python train.py --fused_qkv=true --bias="all" --lr=0.0012
Rows from block 3, named by matrix and row number. Rows with one number belong to one neuron. Each number is 128 + 24 x the weight over its row's rms, rounded and kept within 0 to 255. All counts start at 0. Numbers have three digits each. After the name is the row's rms in percent of the matrix's.
# fc1: MLP up (model.blocks.3.mlp.fc1.weight, 768x256), inputs 128-255
# fc2: MLP down (model.blocks.3.mlp.fc2.weight, 256x768, transposed), outputs 128-255
fc1.692 015:150116171103163111123159079111135145137107139090095123132139160114148150134150134128108126123133110121184161136127138103163115164102130162127120148105127168125129125129147127116101109156167106085144140118092168148105129137090121134141122093142099125115123139160058108137134119132111129184146159168117103141147106155114127131128130129142157090118085111148149135153139113110133138168124
fc2.692 041:110096106126136131131123085133142137100134116138157138148120113169126119150121115133134119136131123158111114166117111142137115125127120176125104141135151133157119135133126137135117143126119154132147135142123098152130122151122121155113112134155147149126207135104102095117135121158094099115128112193113094122126164116093110126110138078140109092097127129167162159105117142125118135149134
fc1.693 073:143115146132121061127146133116153126155122128138097125149122141111151116128148146131138130089146123127133137117140141150128116122083101128140097107114117225069145133094123134112115124141147083127119137112106172130147112147159162127147119129134150059140101126109123082137137086175114128110115097119142113091139102156108146112106123100139165112078112162161108091163106124103155129097123
fc2.693 093:119118133136129105142137096112125166126118147101135136143130134141116148128138100141116130160127132139050109130121127127161116134135150156109128146117110143146119139022138143115126117101148078135142126119114116133146150114140129133135121128125175076126143132100116014118117112162100128118118115158155128115125132117085131129129132133135134126129116169138140131125105135116129145165127
fc1.694 105:128138146097106113161140104112129117105132153119111160145148129060147119141161166131138124114129125156210112103120137135132097127097127103174141140143140146200154172090121088129125152144128079106117136116097091125118146148099108117149110149110133110152192115122124113157160117141142154140179095136138110096112129133105044140121142144150136143120115116125121134085137138081154124131120
fc2.694 113:143157127125087093142118139164126142118129139154130131101129086166129139095132145131158087135112138158083121139101132136127103147120112161114151111087119096095125179123152146146136112106104164108152107125098119089150135119125083171117089110153119156112135146104151031111078156166160148106119142178125108119151118133143113155144121121130163162127096107140115166106130107125128125120105
fc1.695 100:116145197078102134131124114108146141128114150127135132114092132092148132148136114133138124133139089156182141116144149166160143107066130167139053147101118123124140134125135142138181088132137127131122158105111134125106149117134143113106100141139102102111161127166128138161106122136163130147153115107125103140115117158086108136168063137121101128130120113083136110109106099113129109118126
fc2.695 109:109145133115124137136121150152115104146125112109119118204126151135119111126102128112139162149121137105144139137135127115106132137137115079128145136129133146191113147113130122144071123142161093156126099125163149143101117142134103106110127116117116065149072093105129134114170139148160173124089126126137134159134141109156150101109169130158110117134148193155156149137122141100117125163129
fc1.696 106:121147133112097152143107112127091126148070188163083162141123134101123125107152135153112124152140153130113133124104185149136126144136143172164184097105141138133120122141108127121100132160131154084105125088120110178125143149119140096134142122113099148113136098110130092127136120142094157097123159149135107120126111162129109136096119142137086151097142133147152113098057092106162149156107
fc2.696 102:162116170125103141119122148114114125118138109118133135085110172109135136123110151157122119117133130130162100092147141128091159141118153133080071127138150148062167139109166102119127169150104114149096139124131132125090120155128112094113123144129162103119123168087180130150109121117151154138142138152129142147105134155135148115156138141148092097147109096125135147116151115110124123148097
fc1.697 125:080133098070144149157147118111110136131105186118141162096107158078149143128178115137141146161144160117167175125110132172139156133159112162136132104128135107119136119123133131108104111166124132115141132141105124108166100090131175115128108091178104117140151178139087106143112101126123146098123111126152140089129131133096098137167110112134136111119149133097119080116070130118132140103108
fc2.697 109:101114075093153112084153105133135100137148067134168069111104108177141101159103142072097110132140159128163092160130124177137136162117098126127095138090171144105126107120168132110108156173140113092147134158149146192127096159137086149109165109117084147163126140139097127113103145127104148108093132115161129162101103133122153131129133128138116117095115098140143097080149103158127099154147
fc1.698 109:116133099131116135137135110133144133121140102117125183161071138106132126107156149093119099113117121127162107103106118124118113121123124134174102155112121151089116150120154152155165089125152126135119112159125121117087139130150099103121118105127080132100105135127127100143149119084139127122113117131128104145104112136114140158137095157112105123120156133043131136133088141160135147136123
fc2.698 111:177127138112136117108094128118133111132149109147114132125089127106136104165131155126101066098135116148130131136117144131127166118100131138121115085098112131144095110101110124179155109112090109101149134123129128113137129137140150130153110155107150152124187094128110172134156128122137130073045072097103087153141162120108091156093132104122129193135099150137133144068130161110121145096081
fc1.699 020:131115180109139144119057113157111147130151126103097134170154138066109138161152066148136107122194112104107124102103105106084140104104141135115122138107126113152149128116113159119104127165125118128143157130125134168150097148165122095150142161077141101157128162160143122119120149137084138171099131109102132152103132107125166134144123136140100108124108136145157153103150104101120115177126
fc2.699 040:110074117130143150113122085134134145099145122133155127166124103139104123158130126114137127116121131143112113168110093153151109112126115165124084152140148134136102138135127154148107157124120159140158123142117099150121125150106116145096121134174175148121198137120102090115139125155101096114147121187119097132135176122094112139114144092139123101099109124171173154097110136141118113145126
fc1.700 119:160053131119088108178117143113112113131120141132135117085114140119092119158136121159094144124130110099148153161103129116122178133141112138116104105104139102102138168124109134140096117136133107123129168102107151153131156139134188108164088079130097115104111131148099109135118117123122119135138142147136102143110124139109166135145130110138137171129087095115146111110142082089129139119105
fc2.700 116:160109120124109136129130117163144102129113123122151119106157103173110130117095132154152132158129160080109095150116147124138106121175106128123083098085128065157101174148144130097149121134093126177140133138112149153141126096117180037120154154125185156125142153108123133171106102148141142140094102155096154130118172152090134166111146135140173124131127130095089121144136136117105134140113
fc1.701 113:170102163116105083131171134130126110098131117140135117163142124185154177108120121136158142130137124101128109143147126159108136093168157150090130131129114139090150111144140156133133091131110114128111152103123168152182121130136126126145081137141133087111137156137140122143131114134129089117158151122138123134110143125133110141137134145127131117112098110095086177174149112134121123153111
fc2.701 117:146141110099111102115139138128115114167122147114116147150136120119156141163107156121158130102134139108112112093122132164134110132118178079141179148150103133149115129141112126045135142143131092136110132126121106117109129126113105155106149135173111099156096108120122158137159128162154160153122092107105120144097112137148117112153116188139123175171130112126162172172101146158129155156116
fc1.702 113:168107114132107132119139130162131161164138151136142116121097100080126143150123118161092126123151167150092128127109123110142117109082150117117134113104150136105121136134129134156149084140096165140143126101114155122094122144136214187167153106138080102126167108187096137166110103140087071138149095096123129114115085129103120126146150136143136127124137130114172097179121162153138105164111
fc2.702 105:115117128127135159152117093082132169183127106141153118108114112163108165137109167125140152160151135134123130121115101166139160120136095162124145098169170128095138123103121114119125128120144097145130176138132082179105141155125122124114131121130136119121190102124106109147132136147094112142113152150131140067136159115131113134145152090113137161151126125127142118135168137151142087148141
fc1.703 014:154108128114150130140146109141136148127108136101137136150134142119161123130118114101117144135130107094130146140161118169083161154117153135115152116131161122137110148139097122111124149181106102094178158141055105130087100119094116179136092112143077136158121186147110136092132090112126097137140080124106134118141147137092158125150129133137155108106102101114130119150134077117111112126117
fc2.703 042:113091101124152146128142082132141151093145140124158137155112104146119130157130118126138119146128132152103111170124120153142121128120104157107111123139145117147100128128149129146092136113125163133143130137109116157111108138107122147135110141169157139126209140128090107117145134161089114116135120194127101115116159120101135134113131087141123098094107123175180156103103127133133122158118
fc1.704 109:132128096115128042141132150157121120154166143129138122126100115126176116141191147140126094094130087121130167150128145136114088091117166099091156090134109133151140156119108166115095103135146094090132107124108078128106146124141128153179134104155070107153127112111088056104136157148128116094125150144128117097116134128128094116127146128119160180142094152137157131136120103141075136128129
fc2.704 108:083129143125140154166129126128170139103147138105118101141170137168099145119159114119111120167154141103065107086117144146128107162120123145127112116149114136117124103094116143136087080116119136091127144149127118099127131119157110144121074102153168087139162115087147063156103125188097154116148136165136154101134124084111128120090120113119090099115141117153107093122082131120112125123128
fc1.705 111:141101151106107155149106101107108122141137147141078154171135116083137111104123141139165133107129147154142112131102132139110129142146178153146118124114161148169129102147123099139128123126172144110114128094113135151101151153149181131132133148126131132123096127134122146143149148162108167097116134137142089168142099171159085118108128136160102098105126092124170076122088093107150144161102
fc2.705 109:150132118128160135112125114144150160117122141164166136135109113121157111125106136149128092167171136082134127154105146125158097131083139154112114114095102116113136162135152146121143133109135114116156104152140123135148105139096116093169147123088166135099175124140166158127123108097120157161096148098120151125106099108149115131154117121081155162131076114120151161114081116132111094077137
fc1.706 069:135106160094099079149115127141139111132134112125117118139118140143178093149142135131149093116104111123122130113136116124123135118121121143136109110107137195109122142092129115117120135131160085114116153138092154144141121136134149130133087143141126091152098151100146086121152075152083103095118116131131094111123093161111113115140126111145151112087106170111112094133094118108147132087131
fc2.706 095:116120151123142095127144109117123153116106146086132119150126123154125148123138104142114117164141127151052120133122143146145126121133129120119114137097123154107116135025123157124123110104124100130150133130114129145142137113159142140138112132138180094135138148113107002130123127158118120129123124157134121115128118107106138132134109123124130119143107152127133129118112152123122133153127
fc1.707 011:155103119096103109102137100119105101107125105127132111113164148099170137135157117100112152116122145121171152146150113175124163122118135112124116089145159125090195139123118121145155125132132091142161139128101173118136119135112121174127102126158083106114156118135145151134129103099124083107137142169108102111139169116097134148139151091113133124080117108167086138123110104161159132162091
fc2.707 043:122101106138148137126145089134127143101145136129152136155131099157113124155118118117137120147126133140091118171123106140142121137120117172126088127129142130163099138146131131145102142121135145128157137143114100149121110158126118142108116141164170146119210143111102085116143138161091105110130116200115085132115159117081118151118143080129122092088121142180181138093111142130117126159123
fc1.708 111:110130139150117083159127143170143140130117151122113098155161098130151133120162127119154126100116074114125148101131112123120136106098166123142148068133123191141180103075143116119118134137163107134134125164121160102122126124145136124162145127163154111152091128137127121164164144153131140112161104108104118152099096127151079121089159096105120108131129130103136156130138117123157103133123
fc2.708 111:079117118098117144165125129103143154149158083125140179132135158133102123113105147114150150162102124125104123132133107132130113125120144142099125092130115145163127153107151139157139137120147114112148129141129126094164137079157105129092107147137155093135141157082128087142102144116155126096095077182108174114115150128088105135170094110136118138124143112120107147099147169137115105123113
fc1.709 014:115091113148125131141125103188137100092130137108137142125160153089162150108151118117111108133137126119091146140137093140172126132140115155112168142110122150115141181108132138137149131165134121097173163171110142097134165110121141140124130143165108126143109140109073144137119133117134069135130116127118121143168150127103114134116064134100131126101063135161092151120083132134148150101129
fc2.709 041:121092112121141135124152081123129149100132133131162132137121105154116138154132099117128118137129135136120118176122107146149144129130108172124107145135145128150096132126125141146103148120130156137159133137114105155135116144116108142113114129174171142141203133105085091105156127163082112117122118196121091126123165114103123148116143095120119110091112142167177156108096132127118130154113
fc1.710 115:157140140138145151171106116150138165119157114120145145140127114137131110124114128110162115076113108147110135141115134116123134127127179124144144125077132123159116137110111161188082089118131102116126169121108112178136179097178116122189123092159115132114125147130127086152141136155111080113154112153107126126162117106141053114121125131083134153142129139120148093137096112124113111149133
fc2.710 107:135144131119129161088130156088146141125194175163115134092139098105154166090098113150161106102169123128124131115112124135103098119107129132098044133120116102110127132132170141139129144118125115145158097118121141132152097134141129090090102082147111136078133132155114149100144149116149142095108097124126146152103137149072117140132115104135152110109109120092099125096157131171139129119117
fc1.711 014:142089158106149160096163073163119164103107149131125103115142136099161138113137162142112115159112109130194147147126156151128089106108133127176134148115112157160115179106105100154143129174131093091147119098101112117114063122111105106168129094152111111125129161135124138159107136128116125147127125112131162112132161108063128140109140080124126142060103122129138121153078129125118158134116
fc2.711 042:117085107133133133118133085147134144103126129140153133147124116159120126168122104120141128137118125157101111187114117151149113121120106158124113142123146128152108128122124143137112134116130153139162138145103097143132116150124129136113101126153174137133207140121089103120144140160084092109131120193128100126121151128091122134118145082136112097106111139167172141120106140112111121157124
fc1.712 015:148122127111140126116150088125096102144119136125121116135115154075141148127136117110075151142105150108134122129113133155092163155117123132134139153135098159161143129092110149142083102116146102148136181153072138161108137119127133134197098145128081131103169151151090165120156094080104135117110167137132137156156141100066106150111104111134157134096094137163144123140146133102185097139101
fc2.712 042:112089105123144121124160094120138147102143133132151135155118109150118117151135113125123133125120124151103108180117116140156132128124122168116096153132148140159105136122134141146105140120132160129144139133119111147126112148120120144116112121168175160131204141111107089114143131151089087121139121201120101129114156108091127141110129078122108101096112124170176147103122146129132118163131
fc1.713 094:141113127135180096111186140121101130192125092100134123139137123146126190151131117137093166141168119108141122178083122158140099105148131113076162140152121113188147110117133130114096126184128079123126100133097140130104123167111126145142162109126076055112116113163103159112117128133131158135068148135156147095119150131164150144128130116137141149137111123145109128152130133117138137127104
fc2.713 101:120173122113116119151127092110103165180087129103136121126105139113139175108157133170117128171113145136093109084117122149156096143120150155149125111138137135198083114089107121121108119114164092131104166132110118097148111139136112118139119124133178075133104111105118103114127104150114117141142118149131105125162121144082192156126134107139119139104098170153128113121143147114130153171109
fc1.714 113:117125125151147117126106104145094110149150120103122119190141095128130120149091130116147130135130096150157142151125138145141139130124146136084148129121158156166105079135117127157154138098127092084132117124106080156167157129154154090107106147162139119073165174178131145114162160136090117127144133160116128137138085145148116126095125152095132149126150143124174080130119114122141135168139
fc2.714 113:138109160104067103143103121131112111140160126120136164139097102104151130135130133125116149111094106170139102102171125086153162150120117099081089153166120145088145166124120087148121161120116131138130088144091120105129156164114122149116138102134088126127159130116136155110116110112148086181116112120152160102135164122135090137134128131175115123140146124093131131146148144157165156153124
fc1.715 014:130077133138113087085124125140104106141134086107114109153189117112148166141109116139137124110125110121188114127146151153086124184114140138125130162151129143109166094126121143139096137166138133105129154136132142153136128087119112164171137124130068114120146118169148130135141087121064088101114179139117119137135120117106122151114103137099097090091112135147147150122094124110133120160177
fc2.715 043:118097110123147141129130093134135142096137126132155148146112100152115116146122112134141129131129127151096120178119111146148124120118114167128096132135156130160096137137127137155105138112123150127145148135113109143130109140113116148109095124161161149124195139107087101114151130174091099113134114211110109118136156112105123139122139094125109114097116135165183148109107129131120120154124
fc1.716 012:149117131102120087106168086154108086136156135108191141138125130109169113175118105107099108119143136115111150138137127130099115107075134152105131101119188145129150112105111118140090091144125095131124140130075159122124144093143124150148095108165108116147156125139112117103143134124126074102120137107121117139139141120115102159119124080112137118116088138118155114134135178139135124115078
fc2.716 043:111098111133145131129127085134121146107138135135139138157105116152114125164114124120134123118128123151101121172110112136146118129120121167114108137138154121166112145123129154144106133114130155137141140146110096138122104132140117131123112132158175142119214135116094089113151129164088088118141105199134112132123173113089121149116140092141109121091116133180170161126107140128127121161123
fc1.717 093:132135142134137106125118171124122112147153107134110145132147139085144145156148165139128105084155105104093198135122132133115094098112119096100137130165121172119128123109148136074113126139111077135115128131132145098163143131137163153125137128129158033149121120103133090130121095171136118141114097084140141063126132146136157090105131147135177128130122193160095097163135113133140123095141
fc2.717 104:124085104110130106158128098127122133189108143103119120153142127155115140150157105122118144142114134140051121154129115138151115133153152142123151138118136142151126133028129142080118102138157054137146132116120128161125141123135135144127122132138135041132150111116096057135127127201097130131132110142142132121125108131109127128113110149141124123105127212120163126159102120131130142152118
fc1.718 114:190102104129114125110165141136137114113100099123156158127143153133102131139127118112076146147142128100188123146135128135149165136102114162127116170111156115112152146108125154139146100126121127147147135090119121174144127162132110090099082114098120116119142144176126148096115153121116143192086168173145147122127110125138188159156147121099113119079138093118146101163148100086136114157155
fc2.718 109:128127132109126141124148142145102143113126114120158157114148103153128110144158132119141098141158144108153111120133111166158097135114141126143091132133104094160145132169112089126206109127095147112111096141129109091195111155156096138092130139118140108146136134103087173082148170114139108143123138196147123141088128148086148117115121084108115176094115142138157130111121098104091151133105
fc1.719 012:150133164116150061102160071130143134167147127138119130099122179147131123159132136075089115129130107176122127132140143171104119131096135140123123112117114132189149119117112130136123113162153135151158122105088150138158142124087106163174128122137083120125136136155084120138131066139132122182107196135135148104091159135138120174163156095165137082117100115179125147135121124127097128162114
fc2.719 042:109094112133145155119150078141131136095124125131155127162124103156109133147122122127148128141122118167109109194107100154131123109123122174128105139138156128152108138127136143139104153122129165128144143137115105145121118150126120139116124133164173144115206153118085090113149129153075106107128110190131104129109149121088124143122141098145116104095114122173173149095111128131122133164130
fc1.720 139:093116132070137109141125139128121111147182126114128156115094139148125126155143160148114117162145100109189140128128107126141154100159174178095076114131157118116126140104132133130131103116123119136136164151122123143140137120131121100108115087144111118092129131161086084046132113085108137132113149144112112115120136138080184148156121123124117129153129129070109120128095115155108112127100
fc2.720 131:081107098131128092165113095124149119094134118152095100152168111129179140135150113131138144092135095114178122120120119122114160165140128104085122130097151090136150152092143139098102208133127128116086131141174175121164117163118112139128141116074121115119136145112126135149159146116122194089109092115164103156093107117156125138137171151119137148143118133121135174078118143165130163179119
fc1.721 013:139115124107116111150172130146122146142136126118104159146142131114118133163119160124145065079145112080089153152143147153137101135123121133112135130160133131080135106108091143111111112122151099109148183148108123126141145113131130166155073126168141141174116150124176155128166140109105127144128151096124177165133130111142161096139144132117118119102093100132169068101135113137121125179129
fc2.721 042:122097114127136118128138082136135156095140133147149146157119105155120126155136123128145126131125115149089104177104112141143114119129127175136097133131153136153099149125133139143095141112135167137144136151113110143121121140126111132117118122154163147116210136125075088121133130174080101117119109195128094127125158107099116132111143093138114106084122134165173146101105138139123133172148
fc1.722 096:125124127114104126172119125146107131116105159131128149124135121100125139138139140151115121130101140147148105117096147154104155156128180117127114112128134146135109131122096166144128114131118147104115071089115111148184139076127133116122161105142125137153144185108139115119152139128132131113149117181114113146144156140155106180089127119122115146115143105150126109076096066138135175140090
fc2.722 097:118136111145120131140135106129125110110111138127143103104085100151135131113083134101121108092141129142130123124138170127145088097155144145150097179119134084116143142200157159123145122136102141126110151134156124053099106088144137105128153085132126137120174115119157173112154134108143184116170151187112099143107141138123124103155116108086110158138105097153110148153150182123118128145090
fc1.723 095:122111085099140151105145141156130134093127128135202128135123132129143132160104151133134157135109168140207127152119120124137161139165113106148129108131155106094123114211126127181099128129143167143146129143107114092122147100106107138156096126158077160125096145152118163117153119071087143133105156160109123135165153133121147168141119117104121086132142092124151160099127103113123140124117
fc2.723 099:094132147105154140129166082138112144127117164085109107153111123131098160131096130122159155132147087156116167146117139124159120088112112133135132126107138110150118133177122142148124127112155240123134135141095089121152127128163096150120113134140131102123157126151116174116118163129139159119127152195131122100150133094135140149150107104113110135099121067143139149142140135112136151140111
fc1.724 108:109121139129147127130119128142126163128116176133136106153140113152159128176145107125140123156156141130125145146137149098167093090131122110100145171142111112154128124135090180123080114161116132128140109116093117113136135119160146134133106128159119118111099098196114174073131162148129166117123120101105109121158163112136081161151125119105126120136147148179119158167080139125159118134124
fc2.724 098:108120150112091133142133151119121137218091152104122090114097161123166138142130113101104122132120159160089109116157125112167122154143131143117085092118108124129132131084151114118095113166139125106152137118116114133104120133095136157130164144149109080143133095119094115164131095169125147133138093126124162080124118168102123141150135155113111121160142112074195143122146126126118114144124
fc1.725 119:138122125132154119126146130139144147117145127141137115116119094107111168119120093159106142101161144096142170110082122161106154096129129172145123156072179129138120118116148118113124089121127104155145148166106090123155115101133138137127137077129141118129129125172095110151156134120083119133154119131134130106156130096132119139125150139113162116081100109134119123150125128122120128190077
fc2.725 107:116132137126118160122119112066133119135090104171151118083136127213097111101108114101162138175132143135114125198135160132146122135133106147100134087151139115094151069115131097112116144109115091145136126117112101123113102148150124124096130129149117116083093100137130135143127122090128121169080094163111144124140180155180104122180137098114119140105114147173102134152181098112141131142156
fc1.726 116:147133127141180078154148095164120143145060131090142096138126132153138159145168117116110119110162119118148124138102143158169116100152126183129099128127108114154163124109123116107130135121155088144125133116126116158093098143127104127132148091103117062130116093142091157125117117144135149188077129116141132101139139067143133123157128126091116125130106145178116133170099120122100114147117
fc2.726 109:113132148107156129154125138138136090186105097144114084085102153134137135118133139126130138130143160188117103163133128107133082100123168162133154117146114132202120120100153164141101118115083101131111107116101138146118125107135184152189155118109121136112189103118083091132118083131145153135097131159116129112158146113096116110160100118155127142119129119117188102137087134130107146117120
fc1.727 118:136114148133131083113138130135110129177151133078145123196144105140129150150109111099128092132138067195114110166146151115122100083138122120094143125144155152172114076154124122138139154103141079093147126154110126125127139122101111124155116162165135095134154120170142142110151160123126105125100146135114135156123146119130148122121097141074123141141101128152115141099118130110132165172114
fc2.727 102:097099123124118141119115119153108159163166157136142139128126126141135109138129163123109093111106095157097139115142070101149137147092114126090098135131098110129135146123145126113124108140080142124136101163129117116101153146146145155157112072158078131140149158161121112146121099095123117128134075105137153126102176146084064132180133127120101114118129112126170078121130140166112138135117
fc1.728 129:114122109095146118114118132146104109156167127144129140107095114097120120134170150148110140152175137101145158164104144187130143118145157166105114143103206130092109128095126142170101051128125140142126138111128123147093135116145169133198126085157078099099137124156103078132135129086103089113111188126109111134125125143100116135157146074098160098131142136120134111142116126107125116118118
fc2.728 122:126133079153103158061130110166159096091146121120112191166159152122135104122155133128090083088109093126114103160168118127136099140140126100131085105133103157126122129135129144127106139112150111103132126120165134128108130118156140119121157070098119156104120155122109159142134194155138136114155071139168170173132168156160134133147128091125129146112106124128142105113165069159158161125140
fc1.729 100:135090114114100157117128130126117114111121126127159105139133116153122151144117124128126140133128146106143132142120125145127166129135140110108109142125166105141128098201126128152098137131142159128158169152108121106116120105103103143147136114152077154126086112170135191118134118094115146120162129131106114134120120138139141177135102134116102104141119064110190140121161101130116134161131
fc2.729 103:119148132104152118146151089126097138162099141082084124147138129129122198133143135114133122122142092150125159177105139142151121105146119130073112138134138089168114133177150144115130093134097201117129129113086108134132133106135125173135144104150128098131131151156074186145119154134103117154071117150126127100120118150094135162155106132117127123124159107134162157129128119127107146148121
fc1.730 107:170124147132130091133170101117102118157119111088140121133139118135094168115114107130119146143163103140113116145088120120120078113122113109121141129119142135154119122128137150119136141170126111095168127161098158135136103159162088163159112188113115093149163091152133147133126172129105134124117166114160112125126163078155165139125114130132122126110098099152149154146101155108201163153081
fc2.730 101:150138129103140116116119134105103109145139122169178128122107135140083209160142137148142081142112099116139141134130103142144138143137115131109095159171135154168128106155136140115073131134161116126108127167136112121129096144116104124107134111114128093116117107121146148106116145104096134169106137144157150109147146113129159142115087139141117159131140108139128125109149161117121166182113
fc1.731 106:149138123126123081102123126128137128110106147126107100114111130132152117153114097116113103125129111099183129130135127132152131100100143127098110144097110101154126199125119128158106102156160120165133102127094135156100141133159101115177048104146128133111078114136110129101122161127142114132128168204119092161167166090114129146200138123132126139139132092133123169122131121083108110127127
fc2.731 114:176113181136116183137130180143136116159097182145131147154120148080120119142133136114148125091137132152131070100108154184127149122146138170097108118168104130156115108139091106139156097097089142119104127119131114110129122151137122083106140105132134159109164137134153135148091145143129109093147091145129100164133118077110109102116162111136137131112114158150129144107099171117137140110123
fc1.732 122:142097110106111131135117130155132159141135141153145092126147116131155161182116119140146117167097102132132166129140136133162181123096080124125146134119139153124193159098151144131137169119113128165176104125105081143170111082124151092110128120156124129111182137157121130080158133131074137138091134122090144090139089105128108153117116100115157134135129136130110157144116121147128098146148
fc2.732 119:106134066118168136120114118117141107108169113119138090103126105115120107152121130132146130139124101108138110066116129122144122127102118134150132143096103146100148130097158144143104171145111129176105106144148131173163161137133129105146135146110130130133140140156150148130124149118104153179144138069097123136129120119113199114141197143143109128141134083098114095147115124107129092142131
fc1.733 123:110143092142123082105127126148118132139136099146123157126155150164080124167123157144102110155139099117150162155125123106101122110152158149076129135140165103147121109133130190146119131122092119124117121087128149146147121126126108085133086143166100147083131129114125098077148148130114092124101163147120162108106159111096151119158105125121164121121140150107122092114117114152150125142131
fc2.733 118:140118112126151106122112163138097114115119149111124133116126126153143127154130111154134116156135141092159104160109165114125106137127166123165114152147138118155144088122122146117142101103091123115135111094144153154107138122188156159164165114139112148117120125078159125081157170116090163163123149146139127138081128120109179136147093116116112127071126112110132054121130097117151145108134
fc1.734 014:134096106084152101156114105118114131154146104110119126138122161140161157159152085155101127129132138104175151140149154115158173137129114122124130146144132125108137109138103167147106073146115129153109142156086178173138086155172133142171139143100110125137120111139120106129133152137110114118119133140105171124136099108077142115171109119093132118120118057124143099114063127113139135159113
fc2.734 044:114089106124155142125131087141138140086146128122164140155109110156108114156126120126145126135115132168100115172109124136146108123127107169123112137130156123145095146121128138148107146120126155133143136139128087148124111136114118148116118136152161143127195147110080084113139139166092108125121112193127115128118165112093101129123140085133115110089110134178173138099119143134123128148121
fc1.735 116:161130120133165150109162130115134168128107110125166098136106109129119149173121071146101128141162168137113103127120177151150090107131097158144142142142155123156150063145142130140123101095126111098143114102111099153127101145157141147112163092096083090136148097151073115112132126120102145164111125148141142118145133107159145136143107095107139137115115120178140111166108138119131089145132
fc2.735 108:119113124131135151149129114123123141107104140159145134104106131165116124137139153112122132142131112125127120136102137170128109135103160147094088143114097153157130152174093111152115180137136080152151110106111127129174115180140112080096115096159166103140151068125129171104120145179113149153154153152138137119130123137139162143116167125094100131129084153177140098136114150132117113145155
fc1.736 120:105129117115164103121135167182136172150133099094143117103135163087150135144175105137111111136165108175122161125132098175117108109144137153104128095133147150130117116138121113102120118144133108154150131151120128144104136130176151156156130125132119115124120140141071134150132114100132101127044059133158136088157152132127140151147155095122138077111113142162131113132146120128161137141077
fc2.736 115:115156122117168124112125155093122144188128144127131124092131142124152178144141177143119095119136121144080157116099137115135135150113158101117113080132113118130117117169142151097094102140119074167134114118123113068120100154104109152158149121168099111142126127151072143143116135129135143127115106145138164096138134175072090101129087114143138164127151156181131108092135142112123153123128
fc1.737 115:134083111059138099091152150134116136126126124158074137118123156119152118159146157142112100136152165178152127148148140111136126128118166133126142145162165169102139105112119124139120090127107139128134121095116162125135087127128117142142144126120160129139120133114105078058139109120103156185124172192113138109131137148127120100121107094161153109083115115147126135076129087080131129152118
fc2.737 101:089120135153079118108151123153158075132118130158109192085118145114144151099099115153089149107119143110147096130126152093109130137112123168118131099106116137120139153125176133141122115139129129108141153133124109100148143124093127133139127114136158147134166139145123091133120127149114092094158129117126124093117126126110113147152127158136144080128140110160139166161114094131150133137088
fc1.738 103:121133135101106092110113089171106137145145134067138109124142106094132147153143112158102100117142130111134172099114144121086095096166170111095119127117162111111122106142106118117115154115115125151150123120129096181091101103169161149180119122155106117088144099130117149131124144118108115119123107147124163128145110174096137143166112111102142119130130132101181079120151099138147124138114
fc2.738 099:116123095114136142173149144129107160162118125134097128114061133133148135150143137176139157163143130124123153151090110078158108155090131170119144118146156134124132112098105150109134124115132161118171113114133145090126118130132175158142131086168110118145143100128142128124143116178108158101130109107133126095117120114104118122095171131151165116124152163127171162153121077140136125131145
fc1.739 104:152128144090145134109113159127115171132138106134128152127119150101130125142116156152120085122112124171119184164107120146110123150112123107119140146117162131123147128096122153135139125135137100142124145099108139099116157140160154111197128102173086111121134124110123044099146093157120117157111118131121122082126123141116128124145110125122158147119103138098102071125096089109133126112129
fc2.739 092:131103123148149134135128115121106123122135123119128113124147109176156138098157138119144130161159114149120118173162147101136143172128113121125156169132126109117111148059138126156124194113131127162160131124082068161189133139115118162099125143142117110098182113108124123088111097149140109130144124122140114154185165122095120146145073125125132141140080140129132123133143110150149129144114
fc1.740 097:127121129106142136118140151123142142141121100138115110124125131140117184143132112139105137153150140123144094150102117189129166112133150122072119140134132130135165114163104138160153113136123138142151129096099130086107141115120194107158104100151088119091107150206120162144114091103136138148156099086127158116137159130165158176175123127123113122107133074139123148160143138141158128152121
fc2.740 095:138137139096110166106124124170107173162151154099114110162151087144134124155154114113141130112132132140121119113152109135143124155118169128110090146125128072151117134102125118128085130125146150175156098108129130162101138136154079156151100113139100071140160111142104148137125160170121147105131117134152133141108134174149118155132158118059087095121153111113134132148153119110115098195152
fc1.741 093:111082098116154085103127126120137099091144106129166120136114132122167095130156137113135089121136133102125191156143146133087123128139120091142141122075135153079130127108123169149073097136162134090132139149127109169125125119164116159140139115179155141143150131135135092096182132113091119089136189152126105108190111165133145105110149114138119139108128137117135125132115088120117126138150
fc2.741 108:147136105090127120107116127156145151132132101150166155118113114140085138103107103153133161161130146154118143130110143153103104119098095078113100101128087130135115177131166144145172094117128178097145105111146106125142129093156119115137072161146052151148164139081115076129129153126130106096111128200131142119117135083099113119144067105121144109132085126124117152152124140129114139134108
fc1.742 013:167137116153118090135164097157108146142088066109127112144129144096122160141131127122096062172092110131138150193101168119156147104067118113112121160104133144145122117158148143162074092193145125087142124129110141119136107138132138102125122141154157119123134152130132088121144149115127132118176146107124151069131125152059147142145164102130115096131112143116111148119116151121179130184114
fc2.742 042:115094106119146141129138095128124145092125132130168138147128115147101117155117103123135130138119118158097113174119108150154118129135110167121106146131146137159100139116144143134099142126134152127148140149123098151127098132121115142115113129150162159132213139135087101099147128163087096114142121191124094113131158105096113137113129090135130101101117122181170140104111132126119130149128
fc1.743 106:166100109143149140080166129142104188150138119113155134155075125118118113143130139135098129110130140185111104161126079138151058122154097148145148138118098156128112119142104127143147112138156115130124121156110131118095122157161151105099127129097131125150107145134119095140111153125129107119087143141164143145106115116102100121120085120142109120120131118138133059168123162126094117120154
fc2.743 104:092119114108121086197112097113094137125114127141105129100114077139128118132172147138179151153132132114138169103109138137178147145145133150108119104134121142129139131112125112145109097112152158074104135160147135141126137165116086140121117151106196139136155080114123176130091159156095150154108131121177092095129118143140149164099162138136128129143121152140143120134096146137124119140137
fc1.744 120:150129161124111101143117108156117108119152183132106177152158107081117142120164129114131079083156142118124175133116151147093101079114151114121156142145113143145155121120121128095126104149139102092122110122102107169113109119126162117160103146150133115126170098125122111154139116157106143085143101096127114078136124181123053119108124188140145117115131158169132132136090118161130136136114
fc2.744 120:119119095146086147133117066147122121181117138114101131133140116132129147119149094138110153143101143101083096165109113140130128157127149143130117098103125161187127122078133114125121123147140142165150137120140164147114128136132141135121146140122156099153130144102173110120129117175091184111155139116142132147128107096114147132069166134141086125077135168101173083129129084096141143139131